config.toml
train_examples = 90422
cond_dim = 128
text_encoder_qk_norm = false
text_encoder_drop_path = 0.1
text_encoder_num_experts = 16
text_encoder_positions = "learned"
hidden_act = "gelu"
expert_mlp_ratio = 0.5
one_sided = false
epochs = 2.3
weight_decay = 0.4
Rows from expert 5 of block 4 of the denoiser, named by matrix and row number. Rows with one number belong to one neuron. Each number is 500 + 40 x the weight over its row's rms, rounded and kept within 0 to 999. All counts start at 0. Numbers have three digits each. After the name is the row's rms in percent of the matrix's.
# up: expert up (model.blocks.4.mlp.up, 8x80x160), inputs 0-79
# down: expert down (model.blocks.4.mlp.down, 8x160x80, transposed), outputs 0-79
up.0 119:532436515492476517553473529497465428490455471498458489467500489506467532516582470511505500577485489461488466509522476463468485530502588478464511476462478485534491532432506490484487456466448512500518454438601439496483537449580529563515473502
up.1 080:463475491419524487550544479446517502473448516449523545507486409524578522501595521528509477494514441469476541501519505489447528504598508537495510503480472540521491500453485546447534465473500432495571525504513515525416499507443467522474497410
up.2 110:499436536490463507513485496494556495547504517582515465466540491605451471491494452441556511568457548547437464560439496471461450464541542507492472523507548530518499508504534489537520435431496531499499491444554476487457489549519460527493528597
up.3 073:471515475468489618552486539463514481453499476487481528435547480447451527452523519444575514512479541450585501474467525412461512484462511467614459487482529496454462585528481518531501582528487497392438505498491484492489489601562501482424524434
up.4 101:518479514541488524544506465455507522474500454493492458515536457440565528511457473478491504551444435435505544484406485493523520446540485507515528499515516547559464456568505489526457532507452502446479494527574520563524524494590461531510417453
up.5 083:531516526563574529453516516481488435457446469527516544545446522518503461493479477547512471544474546464516497515587512498521468505467441522482512448517506460513452475485535556483554481523508567540529432475515577523532471507459452509435531451
up.6 087:539499468525474581506511524516476564550466526454515554489473486540549502532567542477558476430532472551521455475521501555531462502474474561546487448476483524493503395496539549464548532461526467409518550414485520521489435581538488496523509506
up.7 091:466504526468486496472512514477516475492530477478510551502527513476524530491513508471484502534509492531538522489546484492579501501496505561484497404464522566513426536443497515476473486519518519554444495558451538495516376421491517513455506472
up.8 092:522452515551460526516493496540524446517470481473568485482505589477443506531470521384493511523469559571490494463410541494444546439536485548478492442472572551483487475492483460516529531506505534567480496443539572473446458495532594570485551434
up.9 122:496526518553505493442557461532566488559448510526518513460557559546550483556477445487448530459480541513510486560537482540497489542504469531433488477488501514500520519505514461518469489553557545498517466480470562493540455437474416529461501492
up.10 090:516484531517430452569509459504498515493537428490459495462519483465601555554504530535522547524484438454442530521469473466523434485490556444542429409497439501485485434557446568454520531538534521482498574497552531524428573501527492515552470513
up.11 074:500479467557571481552489504532427495477571451457439559527514478504457438481503526521501515574465561491450596456391478489533474499496551497487522513567525515530500533485513493522452433477512501457507562424551487522514521509464513527504482410
up.12 093:551490538462493501532558437518514526520531494466463497557426476439495479547575519592478551509454476501497508478552497534493526472488496549456415528502506455475481560478478463476529470459484454504561572482434513483533495467589500469507501433
up.13 079:512491453513506493513452483519495432546553487459514530505455503530512533478554515445464493423522546502537557517466419496476499544509463566509492426446546515513503442469473431513513449521528522535515386504487551451435579498489432455490499462
up.14 094:426558526427489545479555497546505445500492502481534515498547496467461557520444505503562569443500493527525574447539507501479521522486482554615497479506503454456470503493496492469539469525516429469436520515424471553515597497518470516556460409
up.15 087:524497469518547537506569447501507551506495445479496511482484527503545515535530448456481522412512487484493521513525464504482498466486539505464490473509480501530537524599529487479457452512477535445460459500468525463567497424541508550458469407
up.16 088:517543476531502477525503521522581397484479498461473532499536511500547527503592492434544495420549491437555450424593496499485508503438483520547457478515495489485421526465549479508549440481512521449515509410493484422495459473518503383547497450
up.17 090:516498429391473509432490480447508582513511507495530529464485512482455460464401518484495564495570510490501472471510518454513513445484545578486455420523544517500488458462530538438486495493546535399485491495455539562467422478510480428510528506
up.18 087:493480576533493533495528453544558487438524438481427472455580497526562498454528519579526478497475460492465499491513502466582519470501438496464503487505449485545540535504436490459531549456474446546516497443541577508532475467485587495528499496
up.19 109:473492515535523535475484476459453411487506453508525484423413514484463552553525565481581578522493504534490517543501532596499514546549421466490561481486452462522485486532509522481527527511480566510477493530462503517470445478540474556541490504
up.20 095:406483498505478450460447404508472484482533489463539593485539521540504532532444526522512515424493476540524430549556556488541553442512490479451469426466434511500508521469490513461530500556513459504426491460468447548604539446458474514539482483
up.21 089:546515503528519518490498487493470465545532441520475522469437527495466477554477513560518506556545504466463558476532550492500482576490435505390514505523498517528438471521550593463473431470513551508504475539517561417445421478475562521512411495
up.22 109:446544479498514453528506517473532466520440518497489552496416485483538519493595550479568504471542536445540474454541463480515507532498480525550480547415491452479466578508558520501535446499503446538486497480483502475396579538513552499490543414
up.23 093:446444512445436523464511450512508468449456466493442443465560423486501485533473551496524464492569467451480520476518527514480513563548524503506539481474569555561465500486446520533517484458460499515492478461608488497512479480524474474449463521
up.24 120:548471523476494470498544444536443442531593413457484529504517561534513554535455473481543598591519444440450525468538533469516488476531524508463444468516556496538484472472497494479483504518532534535513502521533517432477501512508558579483481470
up.25 096:505486448480474473472462453488506567480490436494503465540558458485514528491563510540489538512510460426536455504502508456441572476503572462567471510521514505465464543509535543499501524431425475492494481450532490541556510419546448513507477520
up.26 082:507556527539512539502440565393575480503493529485494522536500468466488427404557549549463411413483455565524500547433454523552535454459487517508476491501522504547530452542546497509544455524494508493508504424525436486544507488462456478485445481
up.27 126:454493536562522475534442535572515423438464588515545502514541455548500471489572543538517453594529521532493498538491498563517527506511479459519513517505474458524464506518431493534539469510440524512555503512524412475436478512515438535548489540
up.28 085:513542495567568490488599457473498497550493488512495540522480499559471508558497533444506452511530518566508525429563471552558444501538494551469532458458426513577519460565512484456493457510502472562548533533507436473458539510487533493480472494
up.29 073:498481519497525496479422589489490493552538513470564524482573540541526496502528484542490522519479595453478521514441429544454522521479484476526493515447520532520530457513434487439519562459502545465490507478479491507479529505525487528438427544
up.30 085:520463469481519545507477533525506463482456559385491472493571576547515527459472468401533490461517517549467473475447576498442571505520523496389526490460515492484519509470539520502525546467505548463573502484503437532443550500491494482415485436
up.31 093:512483515543512496514458484538524566457411533476524509533506567514499445462501573525547454462543540456552516482478445417524501522523539487525533488410431496494524478560555487434430490498477468522510432585459511561531414530498497473454487580
up.32 105:432549466504480575491491520422524520501501563504528546462454390497485479491508458475515475477522500538476463503493456539523476562521482526523501493482535525566423459450523542487497485399458486456558495510455558487551551600466479506542587422
up.33 104:643498519476501588503470537519482529459487477504517522486489507476470512476545446513529523471512495443533529518531495462500432437467436535479510462540497529496456512545567515539490450472509455486477498474514528523383457520532579504449497454
up.34 092:531549485512494477401511573490470575458476483452454538481511528476461443425584522488468513536584473490507533517535454541546520481504503490484406573543528464456513502476517480434526515532525530365456508529517446530440479570470460467532486461
up.35 078:469513445420463482459513475482551447454510435475488494538524513565526535513457508514500548469574434461438452517487464453491502502542531473442429549536531515483501453504486475471523450591568469507521546461452523536528455488558468556540497540
up.36 142:469535458437485522524451443471508474467503474474517568500613456492502498531530523480524544447542447483512506520490645486450513514492488475541491434507480519442472477450549541448471539472445463473464568466461462454519482470543480448496478513
up.37 138:577529455484452498476536412502512385445531487448478507436552478547492538496493534501423591520517492524490581484506504478484482410498509503471414487484557539512506474481493511479437432527589504506506516543485521515499493404536583503482469501
up.38 127:522483436447510457547492495483495504499462530453424452498496528562561522486546528516547565511566502526549422437491463531488391512579556493448490523443516497540563512470495526492471469526519482447563511444521444516550519429490528501503547486
up.39 106:580528431503478513469604533462548555506515512424505546528554521469438458523493502537444478561491482486434523475506488555518491468560545514475485401528530479397484469443517500483530446512520528491516503493446542536460485439480472428506508472
up.40 098:507535480475442524474558458472457539534413531498575522489497552552472502508479518499535494440528541440604475494508539412467547426508468520500535466535521528536517440535540605441490532513494501442471495499446592474551445418495519531390434465
up.41 084:533612485520431553501498512459504549511549511487517542540467502466506498451535503544502493466499454486562532478553570569460533422508500512428471414504560575466484483437493499554491508528475458556553519513518534466540551472487503476476535473
up.42 077:491482514503453505505540468404511528463497500505525552536546551561489463476533526504520520487503438465469406544496505457472493498525495427491468468517484505485535555560537420466457505536479452509516536573503585502503455472556524552469488477
up.43 109:423473526534518561470495530575457483497535494477570575541490554519523427540493491493540500479555480448506540545483508530449562543546469555513531496465554504569437434507485502499525441470465513521566471489509449494483514539544503506428480534
up.44 105:494536471441436486470540520453529521515483481513453647470417455478510496483480508501436536537490431495540448521504409504500524508505487510454464485558619549474499527442497509466467536448498490438538469492452510487484505498457512516486550550
up.45 085:549517467481500499419460446492528493535545515460482524508530539488549491471467516526457554515504499454461496506524499515401391471489486491403493515470542546488525498461511508586631532496465467503507521428540488519478566399539516527505511448
up.46 085:404530526468500496507511528568531528512525432480456541521488562472528472486452514496506526547558453488488455499502482434456553502560501478486483488419499548530508441461450522543523447516386457454497507528486533464547476458517514508504487539
up.47 134:537488514480471498488511492512552477469483508516476544465538479492590535523549546504488517537489479485566563513481478523518512419555492483518463423558563537523451442467501541483465446515511496509522486565510499533432496500533539429514466476
up.48 096:496518500506549421473552519553526461547505520481502501528484477568490518495516485451461501574490561475532559501501483528486536539456482520527521608539497443546397539566483508515519491514521538436543493561486553479543556495448475513469549462
up.49 116:474431537484496542578493505428479487545507480478557459510473522521447568493530475499535524513541509470478479427480528529497466567488522453582541445493491509456466449532513525506505503497576503471442532422434425520458577515494480504559516526
up.50 090:516522477506414481543526473521518529471456441528442582501478493521398512459442473499472486545408463507520478535499448450444503531478491450489462486510575541436509404553483485581570524550502429513459531513512467516477456487440507492490499461
up.51 109:448468477552521533459558529574482526434553538474498534477520502433515506554520498438528508383494494556540505460523550432450572530531528533442556535482464489543455556571456526489543508500483465456454480584516513481543433542552523511503448408
up.52 090:500465518513500513432511502561455507501479490503458538506506493480490486471522536475438546576507485456552501529517500498498513470449491545564412519467451503484482475590468500519484493492500484475543580506533486547379493515480511516468501481
up.53 090:478625453486509543509547492474499517460503512549427493469545551521510487501518497491499463578487448435532511536526505424473541499446555491428523480577555544447480484535507535524483493524379525558479464469474512574496492482493487540508594513
up.54 115:501458567513469530527544516492533481559531486548577493469498530491464523510484487451465457465462526512507515557457545480503542499558517499452577482493547501477501547548601533472606445526469493587408479463501501505524463535559480487449473479
up.55 128:556537492385503583481521584427505427489474481494501511504571496486524507529499580484507426587487481539473561517438487537497456453485517495535472482474512522472447510460481450387576415538529442502502499511534515471476440524463571490518494450
up.56 089:544515521454487552521455524517456496480583500401519476518495503514567497487521519536525494475557511475415559514445380551511486465463480455542441503533504445465467433451451427434554478522604550397482548437468509461517497489478507493446444479
up.57 071:468456493500561496447508466493484438461509487493509585539525475460559510522522531500548510501521424522528489553559555436536497483482531483536524518559452416480477522438544543416559551550462525494430532564436394443517495557484478461505543459
up.58 101:504517465498497504469518508493518575537511472559497577489465446470490479544509514552542550450471523532536449526558452522553552486509506556494472521450492492492494514467535509449543485513454470611604449585522481486481505523470489493452524502
up.59 086:468496541382488441462557483521513532489446467531464414501463528477444519493490452478462530510476503431534512439499463516558571569464511500518528604503530470525424480534463510454497480504447388501455503507526471497574546524502528530589543493
up.60 124:488532486513471456463574431452540520540371510535524501411465442412483544498505495533476491470450532579458457478505460525494511469481473457486513522528445515466506566479542553457488464489509533521486484475465538468508501451455457420584539483
up.61 086:475546516516552499455551509523501438554555498566617547561451472514496463482467477500499530555485502489469511497581417508459536526433577448478511499455478489472412473540522462489543537450430501490485521491461590418482462492527481504462473412
up.62 089:512504437446529504530501522415466490517507491446563543529430496494469487502520430501463527432485509470455398521546498414457521592493467456516462555462481489513439514510463537457548466532465530509500483486475555397530558483432470523508518491
up.63 097:530499481552503477517546511455508502521441510546549430506530538531556557549571540544527575474505534453548516475529470499485507453541532510523478474480504514531453487528489484509458433523481470560612513538557511489458543502506536522508578439
up.64 079:473465484527517481499470510544501438474473438482576518569596498542525493440483500426418522577519492517439482477544470474530396521478549492505527563499508474492411503450507452511474547519496507581492540469612484501526456517548543504501516467
up.65 079:536440536513476474437577467432491553578485463442515496459543482496524522512436528511579525463530577473541481485529534515413544493513506479455463447438557559461495517503536475471493511493560496525482505501516537472562470421552542536428487495
up.66 116:493534496525483501506432545464492418474556496455489446507550488419514527477593412416434499516470446482512436568520462538506499538427485483522443476526546457541426514452434445476533504518504533486499519452518438469498554511479440470602504532
up.67 085:490541547500542491531508512540501555485501505436528543464546531476513494442485510491440494423556527513503575445510500453513518530483543498551566404547434492426497539527543499457520520553573519551438480553552495461531431461497475464458466506
up.68 100:483539508442515587457591497479503487466562494491507505514545489508474449516531528499516455528483440445447515480453540494503534498490487457512517437565464552355456516492400492417563439482484461456457527477476512421460482516484484476558506505
up.69 143:565443549515475441517478552549539405490526467509526489522526591523506553443485512548474529515490518481457528480483459408447542422496565424518497531483498457433519580498502409545517496538504512503460465506530426475589457395529518498437434507
up.70 105:521534435440502553501473516489482486448518522511548563484497458458551497508542529547460551489551423475467446486501553472532497515509537526523460489603551495461366478444472542389557513564501461443510540510483441505489478518536471467471538489
up.71 084:473500501487514472543530460509483560484463406514512555534458450445460517496479484506399524575411475465469520501504506539527538541521452488481561537525505499454502537529534563456452626489530537554458539572425535482466449511501447549515511462
up.72 110:450536563523544546442503500485493479521522444572567535437478594473477492511458434503480497514461467426467489510523556444522567441522489501471518482569559505558475476603471522403504451487485520485387481514450552487506493484521453512472482535
up.73 081:584515510475442532562492561475486493435483427561526404448472521500511549511487538506547549508497449505500513493466471468482507414518532491506526503502536455577508490515554491529473516572478480443516499497484477500496564503511551543524510457
up.74 136:523509446519467467545462513472506548479444484458523534516515509567518506482516507449484560509525581567494475498561518442513423514498509531529527479470527443531517545466560487530467442551495527481486517483475489465511486558536494463463481446
up.75 079:523481537478543506503521480531436487518489474530506581526505470569492564474519542506486499478588432501490536502475467463493508447506474467524475540533442492470605482608480471571480480515513449570488431471491446525483573524515426454503449578
up.76 145:558510535512511492449462485505511506461396563482531502557499503438499486468512456552526496577511505497467504449535526517470505440519500421518514482485494571529471410543497514459389509522573559516539481468495479458465490493494524608488487514
up.77 088:446574425453508508435507486466548549494543490532557571486540444448494502465477451454528494435515568544510469495448497486579494547480515522546516518526513537522489489458479528499548560460524479470532455594496490471543535563433558409461537469
up.78 084:533558432527541549528483525478409478499482461447499570478520526569528472510479522476430475457508498547521524494607492462500535493476516494510505502435471402593489496470518491489559466563438454502541503488482474525457578524480494475518426384
up.79 108:508493577520463536553464497523481538451472502517552518546546467427521501512483471529510536479494490504505550501523536442516581466528480477531581456501432539500465522569529474459518581516541504567452472514470497530447492523464512510482490509
down.0 125:470519462527524523541483507510460474516527501507552547528490507498482539432537540434451481524532521506451517436405537502517483466510555584458465507484511508493512457529494464516534518407523558474508547496585561488475529412448512525483495596
down.1 087:508467482448497520540492522466471394550562452559543539515584527510491569467593504500521459543444527533472482468411454533520483458473480519519484404548524477484506513501494567489508557551502586468426462506439529491523485527518476513556463475
down.2 101:503527506513474544579467519531555530484477551419474518436474426529539534487495445477405589524502564523480445493554484532528527447468502482497592507491524432556513486508543526506534444435496520562543512452567536498549543512489475572544467482
down.3 073:535503516518593536586405575512520583490514503521482417498409477485508545524495488509505532469531604465560426510488477472511472479466482488497497533592537545500499499573482531418489471488468479511501592480494456465505530531494523427522433510
down.4 096:523619502558500541444476433517464568526433475483462427491469481486501462495428481549523479482496525535545453511508522567448523565495473444541541505476571543498495467486532491475499387526404435570470503452494451503488509550445480410486487524
down.5 080:530596490399448555534544531509435583434504437563418479544526507536551451557488487470552450431565513481448508504493507549457468511496491552567447493486491506476554491471526547536504478512508526536503561477493467497460547458445507487497512436
down.6 089:516528482509534447604558536460521449513525575508508526549569498450417469516535523572530537515426514478546499435480480542489536493484446526531515480447527512483457536528494532468493543535569498453490532492475566537407483557537469482539474594
down.7 098:529398489410484418406526481471497462502519507401520539507494491523533521454540496435522421534525447516496500513478488561505476532458547515484533508515506429486546560433463498463469588482509511506536448514475492396468495478555552437565549538
down.8 103:554534503546487504455506505512534506479463493506459506537449485500511537477504501472501466451501457452491495487468553528499472479537535521465484431535466520466534449541339465474494549457444471427514477552505494519503429521457545477530551501
down.9 118:435517536524535481572457496515474523488489504508547506495523484560573477540521465534533501547474522404471484549515527480464520542463464445493450507518539537443467526489502559486512430532445491562463486466487569509515518484569574459426476451
down.10 089:480480492527595513457530473555450406502536534470536450539479430466534431484520538548518561467462444501469532455557504503497526505528493428472467526469546462512491479546417459562502615526531534545454431565511521523524464491551597490452510485
down.11 084:511510468556421586529527516467492470475541489520473441462513453541557465526452527537462540457527577488520448473503420505499468448446509403479493470469511555474423480498533502505469470537534520550488489541436455542535401511447480529498512453
down.12 094:456462476519580543483500491508596502495521571429523519437511509499519437464463488540480443463517462532503476472550498513521470528435519442433471466527511514494490559499509541487541497537514439513527440534474501507471547466531502514501505386
down.13 084:559472483538534438469493478499440488544557518554468547568492459488534529464595511474487570484504559485460513506406428465467462454522533535502535487572487519456536510489520499474536509489471482488493509504479472505482549454496615490485536472
down.14 091:480506444455534467476493531558534526533482486487468434529498524475520450535512505475458466467477481459472452503521493517543502484542427557388468453522465483433520456499463527554530573486486504497427547479487497581518528489523578443521511461
down.15 098:456538444496469442511471488540541483562488506511478417478503500479522419510481513545435557458473423517492543493499479553476584420515541453437498509514482511539452576481528467541440404449482528511430477500449538562531491521530502544466522419
down.16 095:461522523591545446486471522558461568528464555484469448417494504518554500522464524539567546551494562583460516519490471499466491508519441474553483529518526476500548536477483545475475499493457431537475549534453435513449480509531437544500459491
down.17 098:520551437479485480516511498474489450525495507486506550489495438496423520462546493462509560466519501509489536471522462500498541559525519444528479545431487558547469572494455435493531553429552486513499531527533476534497468505540452513514497521
down.18 082:477564519522544504481548518537534519456495496609519526510445475493500487429478561521535519471503508487520473558468546564440487544586513481489483488483511473488546414525459487464516562459522525511502453549443421416477349493509560488478491523
down.19 103:503478481505477505509471489447510542491515508495470528516550480606430453533509503472522446515458470485534403514494494496459497508563491581507572541478499416487469528539501597490524451531501544530489561400465513450484515561495511568454460495
down.20 089:562453480459501454438479479532525512502419531491517489509542530510461555445477551540458526497518476555466505491482536507464522483506537506516504535498471459584474485435409502446453498531450470495582536479570557483489401522414499424475517500
down.21 090:483463466477476501458487539426508512450528474541545581455461563525458455572550494434395535465515491583518512516496497494480508508544493532517537533431504459530499507503547573545453510555527557478509479472493523438509522559478430474516487427
down.22 099:461541554511462515446478480536451579532477521439517509489458527529451475466496519518451476505477457531496481510475452429434453460441467529516508577500483476533441503542482550462510513495518472564512469538487463515431575440494486536519503423
down.23 101:557515552514459543492447526477511563508554501512517635547534501513446483465571491511512442487489546542546557518453490512535501507533478521512548490444491591498477510449458566522434551486550487469499509516513419469472454527495486504480499525
down.24 128:524552491460418514446528482533556519576437534572477501517498452494570437557502466425508447530504485516534422453439453521417483584462506443522525453565467514514506492506564501515496447472482506471509532487518498432538523531508498474401516507
down.25 092:524577489481518560470511463548467459497486500473467532439464483504531417500533513520522484517526415522492458470524523532543508443534495423487561465493543494512489480517485496552512444529537494505525530510443476511547504533453523448443468527
down.26 094:485498523525467590470443529495511543552519474580402521505455460504482544507480487516434458549495481525452495461373509517458515533522541479506472534533500494522528517472597477485515500487505537432556480465430489466509498507470450486490437555
down.27 128:470514459467455454542515508535557463527557543466559544478502523518513523539551535506477464524481470483489519429459456523463535470518491512394465464529438491567489503497550509506500455417485525532436562539540551505548517526610497446444492492
down.28 091:497485470465444466527517596454509482486515511536500556542533522461474517483570471518482533467564443530458486469523536540448386483446450581495490485493450556508452448462477519484522525500539512549469391520481562489482519514544463461513552486
down.29 090:524546587554470563499500595474441483488532484443506483423513529485531526503562496466463528428522530504442547564485454447511432468557473480504466460554467520483505551492419461446482546549497487499493506451516494483518437492522549537559424473
down.30 086:562602548534499534565455472450543498426564516567448507503431410466521493484502523522547463464517533507536471535495486478479452484516486467498486525510577575521491402535455460555564517511482440429473534474467470489449381509558493481584430533
down.31 086:494463543476549571452522510483453499489533475534496571459460440529451430521571503504509450495495499538494510463532444405424529566511469512539472594490519499554457489510565547519516430520517472537408552444512507448503557457524502495450485531
down.32 100:504484604546474521500465492425557446553426468515555468494583522458458463449540469484485484501471457468522497468519501507484532476470502457508553433477518573495541472561456535486447523567511500562513493499561422554525537545509582495480497485
down.33 089:533509514503529475488508479518449499506482504447492528507428511520508482476570514474508445504490533524507478551528561470502439465488545459477574542564483483535517471480479453509472476520480520496470505470530498580605387527530557434466529473
down.34 093:504526483521456549509557580496488546500609564492474560445487436579533455483510553518513562508457473510506466461479491526517482590524418502491489440446436531502493479536490571502489625539594546468483567516445492449513503525530519464530499525
down.35 079:523463479491423592502541508601510563512536550491559489546488520516440513461539507543535499515477526527491545543526493493528521497512501459531566503468439573479418543461426518511477472488569458465495538475455573521535484531513533477487501538
down.36 117:481535503501449478440534541487490506523591463529481448535401419552483560504524518500541466528563466472434449496440586515580443557489474487498477540458516537480529541468524498488439558488564503529545421546534508461549460457494444543458500592
down.37 141:460449526555468507502533485550505597474470473509463515490532537498512505394504499567563498496454455510536524537448488485502497514521508472489451565514425495542476530493558548516558440538483464512529505473504552569580560448510498523480438487
down.38 131:443457500515525536509488526506477478472533429530490556471532462549470559535539557515453435486529573551474553577435529488548565472497493579504592483525437420461524485535551471503458505518484531471534512436524485402566564522457439523479493471
down.39 101:584477522512489531489430516509499513515515470443510490461503516523466424484492461494547557463575530484461485472545488512507521551473485401557457457470551513535414481440542493524478495534496570503515490527449481520494553496493482463487480540
down.40 105:530510463474555554492495480497495480481544469499539496509434531518356488409452523433473543470474477507532576496519500527458546519509606506518480528418540483597470486536507514567574495475510499515514551462492528508472533526481453505504511585
down.41 083:438515512494525506487479462485513481495518514459445539464529446424486521451460472492491494460584581495559476523542501514561492453503500535549397520544471487499523533507575561501486493496543493482501475515540525493513515530526486571493512473
down.42 080:525445532465482514563546526478553480444490525554492501518499492506448504468486558519500523531507420543492499452514580550518488510470559570564464440473454460519486428523427530512524540439550564504518529490497505465501543481485466536513543517
down.43 100:438508545559468510499480454540562459463473539508533531486512512497543540477516481424448489527473535525564463555529539509540504452524443484483493517562461469408490516459517579442428468497430451536510482521462487513449519455522556458554583475
down.44 118:528519553468612485490461539528480498540524495562479420483585515486530549483548483491501487474488495502508499471474463536461513477512537504433456468521482456499481479495528496512546551494495534546440485517450466518493451509520506492565506499
down.45 091:474529441538444526606548480431504522485537493530558543457536505495544483524545467503422486490521469603533579500559487434616537487520524496566487471552522446491479510457481530442541545496507534529486584538561514480540536502519504490502529432
down.46 084:406472487462511532486461467577500505565472464495523521500494508537524485493570486488517453484495497532484456492552499493529547521558482433501496479499534459450545499450576464518580443523532538571477578421524518418514527490577553585498465461
down.47 128:497496562510467447528479501389496501494516452491515491445541535534554425519452521547543518464561496528569548474508490525578471563543454480533515539468421505455467481498524492513501457545527463475467480444529439492410497599443532516490520514
down.48 090:521472522475551522459524515512528523456496508493525500547489575479483519549495502530544494501533491476544457464401544463523464560508490526493441473581504483507491452516452535516479444516503452453485522565585546501501503431425468494521530486
down.49 097:517608534528453497529481497533512503493465482515434419506542468447521488505447514539494537460486555509471435499494516525428501387516501467485539499536512503484496524534544492463500394507442432519447547397495478555517500531479484530437503449
down.50 089:421493410538554526480502515532472534537467565506498532471480489474518498482500507519476570443442489464472550532529473525472513452563543564540483550541480478462567538505427481455601519470489470588416481556426460496442503495538546493542466463
down.51 115:420489463543512517537450505540556561541466438441444485415481425537542474545491505478510565563444511481561466466579514458512506468488499541485599505551495541512501533524513564543507442513480522454591580458508503513529548479526554499476444526
down.52 091:505522489466491528612539503477434519506489481562514445439515462498496443531570491560516420484490496566527430524534507462584545506493482442473535557533450436509520496544514516506491573523582534469507496487518497530508496413556525521519524480
down.53 073:460530451483441557508491530418477558432476508529606577487430486483467481541514463467493526582552536507507431494548472414549520478423470525506456532488560490476522547466536517426541465498466532596458555519545499524537507495502479508485491462
down.54 118:442469492423539420482518463456452438477460460502494437506575509462442475523555496564531410521476549498533452557486565500526541501575488525468573505457457497551497474506517489499482526566510499475529482506486491472540518520544546516518444466
down.55 117:476428493487533534512547452545532516506448513493494528469502494501487492585558518484526495480488545464508536554647488475484497466546480539475461516407461526505522465497507432519534460452464534560470497444540517489471523528466479444470531461
down.56 102:480525553534475600494547540514467517509576481525460443448507424512516525524490496524516550485534533534430472433502431518506443393482536464540597508475492526478483527541498537515522585512540528389479529475422576466576442464467485525532544501
down.57 086:510463446513435558468468436477473546481518526502508495525463593544529465502464467590546478535506485478471482532516469525487424481495507529540536554497528448556529579490533500465488555479497440504437541480526454470475482540529552452444550507
down.58 105:482509476527542490495402503537486423501496498482514525518488587504505512505527541461488410504479508462472493532512469513452553449523498525474504535464532515462581503484664479498526464490591435535492529539422486491486515518477510467528535457
down.59 090:460458469441514529519553432495515488540444474500500548488522427501527454501481488552483485514438495507528473535511491484493430528475446549447574468460504519514552488522537533541504420528518488562494514540558506491545572556566488499525447471
down.60 122:499489497490473524486523469552538486485468504507465502370510458508589531512485517436492462449465560543548431519492484510507512468486458495518524474559450490427502504460519510485485492477479521403514586464481484526477535458509484465509523524
down.61 091:532476511492514449479515505467492511499563484535432476585547463523439517464491475615537459533496466534499506459421485494475476594540436457568495486518423506441493519411507512485522592488490509538474482515480540431566587489529450514531527581
down.62 086:525469601544512429534474500470475506492425509477450467462522458558548467505536485544568561457485454480489580457512511536518421552535458516591519518515501499481474499550520496513504430538547474408558482474528495531415615491457477480488457459
down.63 110:511491510520463508594508476483502468478517508559549538592494500507444524473469496484512449447578548453513452446500515447560528575460558492554475511529552509574538485524519485518465491504518467506497483618456494512517464488457565552515571524
down.64 088:553493497521476468548528496467514510448480579522451510417527525435572506517504466490500502493494464452538515512548457497511503428570476512495529450505499486457534527501445516448492482491447492518495538497479424536502517516532518602534501480
down.65 087:466529495480448453441509508498416435466564539543464509530511501474475446477553491463528509514465513497520503475539498484405527517408604485518421505561448490528501462542467450535508488470509531505451480502473532526445491587641498497504464503
down.66 111:479525509490483513536493476510501471505482484503571547484473440524383501459463524515495523535493558504523496508641476470505543502480502478514511550479526514575519449494548483554560452501549498559486573458516523497518532549509478464526468552
down.67 082:493564466514476530465506403579478514600500519469402488451448477535537540449489507460529472443527510513528470492531503495516454539479539587487490500535528518608449530484565457465493502496480554449486515415545435545507573513447558501405482481
down.68 092:473480487457487507522460454568521549518485566525449439494469485529490516536498444522520458517475587477512485509554469524473537537540440463547506515482468541469497552488558539454483463506446472645493529458513518544497507519523488500491487522
down.69 130:491531513526435522524452531403528461546457504504512546510622489454440528472520507487409527490468475427437502512533503582501553473537441489504564479456494500514536441517465550500464515576520492512527411463450466548505570536544513484495520494
down.70 095:550534460529446455514584464516537506463513433444527487560467518488530531517532475531494463581533504501465562503519531484507464541476498482454488492466507486522507568526527481496439575473546497523452501462552550487509461460494503472510548523
down.71 086:519565523482555499439533544546487473502523560529477493513511522559531515530510472510509494527511479491477519517476477542440460597434519553474489478458496484466484419534499497474466451546519476474500474434543515493532529458552552465487519422
down.72 110:518473519519537511452497518517513495491565508514490468450518552513431530515507519461437510495527491585512554507440539436459586420542481559471460467477446453525492494496490448546503463519508616470579494507523507356526483524513486510481514449
down.73 089:547574488483553541458519474513511490502506501457538385495524546545510445483436528506473552480477535496480403548527490488495490437524572463476522528406493498537519432523544494584479520439488475547518485552475500467535532483444505563466502497
down.74 124:474478499518467492499401472470481534489428574620481464521386494462530546517490471474486532486507553422540413543506456480512467509495486457517516495484504494451480541497568479493532453454447446587477500478495517519443504547512470469521485508
down.75 096:463492529531506403424470445558524530554492561558511493564461559446494526488531449489502503463496514456507538522454459503409518427589446504482475567461437520517439558509545459412523507512533507529495516485429481498482454478468579512562539512
down.76 141:481507508518511451446455405509517492554355466497495485496513476511555469545512532473477553587380538490472495484477503510522513542515509519518571562518489466540523556482556531533466546523501509465492474476525510471529501507494548514484509501
down.77 091:492468552493437488541447452473508568533469427525528468529490519493495456475433509461417581492503526487541534479486537521495486496429450597527475531480530537489497505469542434551486532453559569480540537466550448511554553557488484496549548497
down.78 088:486472519504447518475481443455514475437517639532535478487485537496565561523551540499538545527505564453515441489478465488555471512554503560498535514513563451465498482467511519473581520493499470547456422542475543480477452512464536481521430464
down.79 108:430491564506600563465464472509444499517583475451491506477539440535513569438567523507446473486504526493482477476483506417497531459462527503467626486536539486497498473541479458475521538501534502476548465488524433476510535497486536526517472500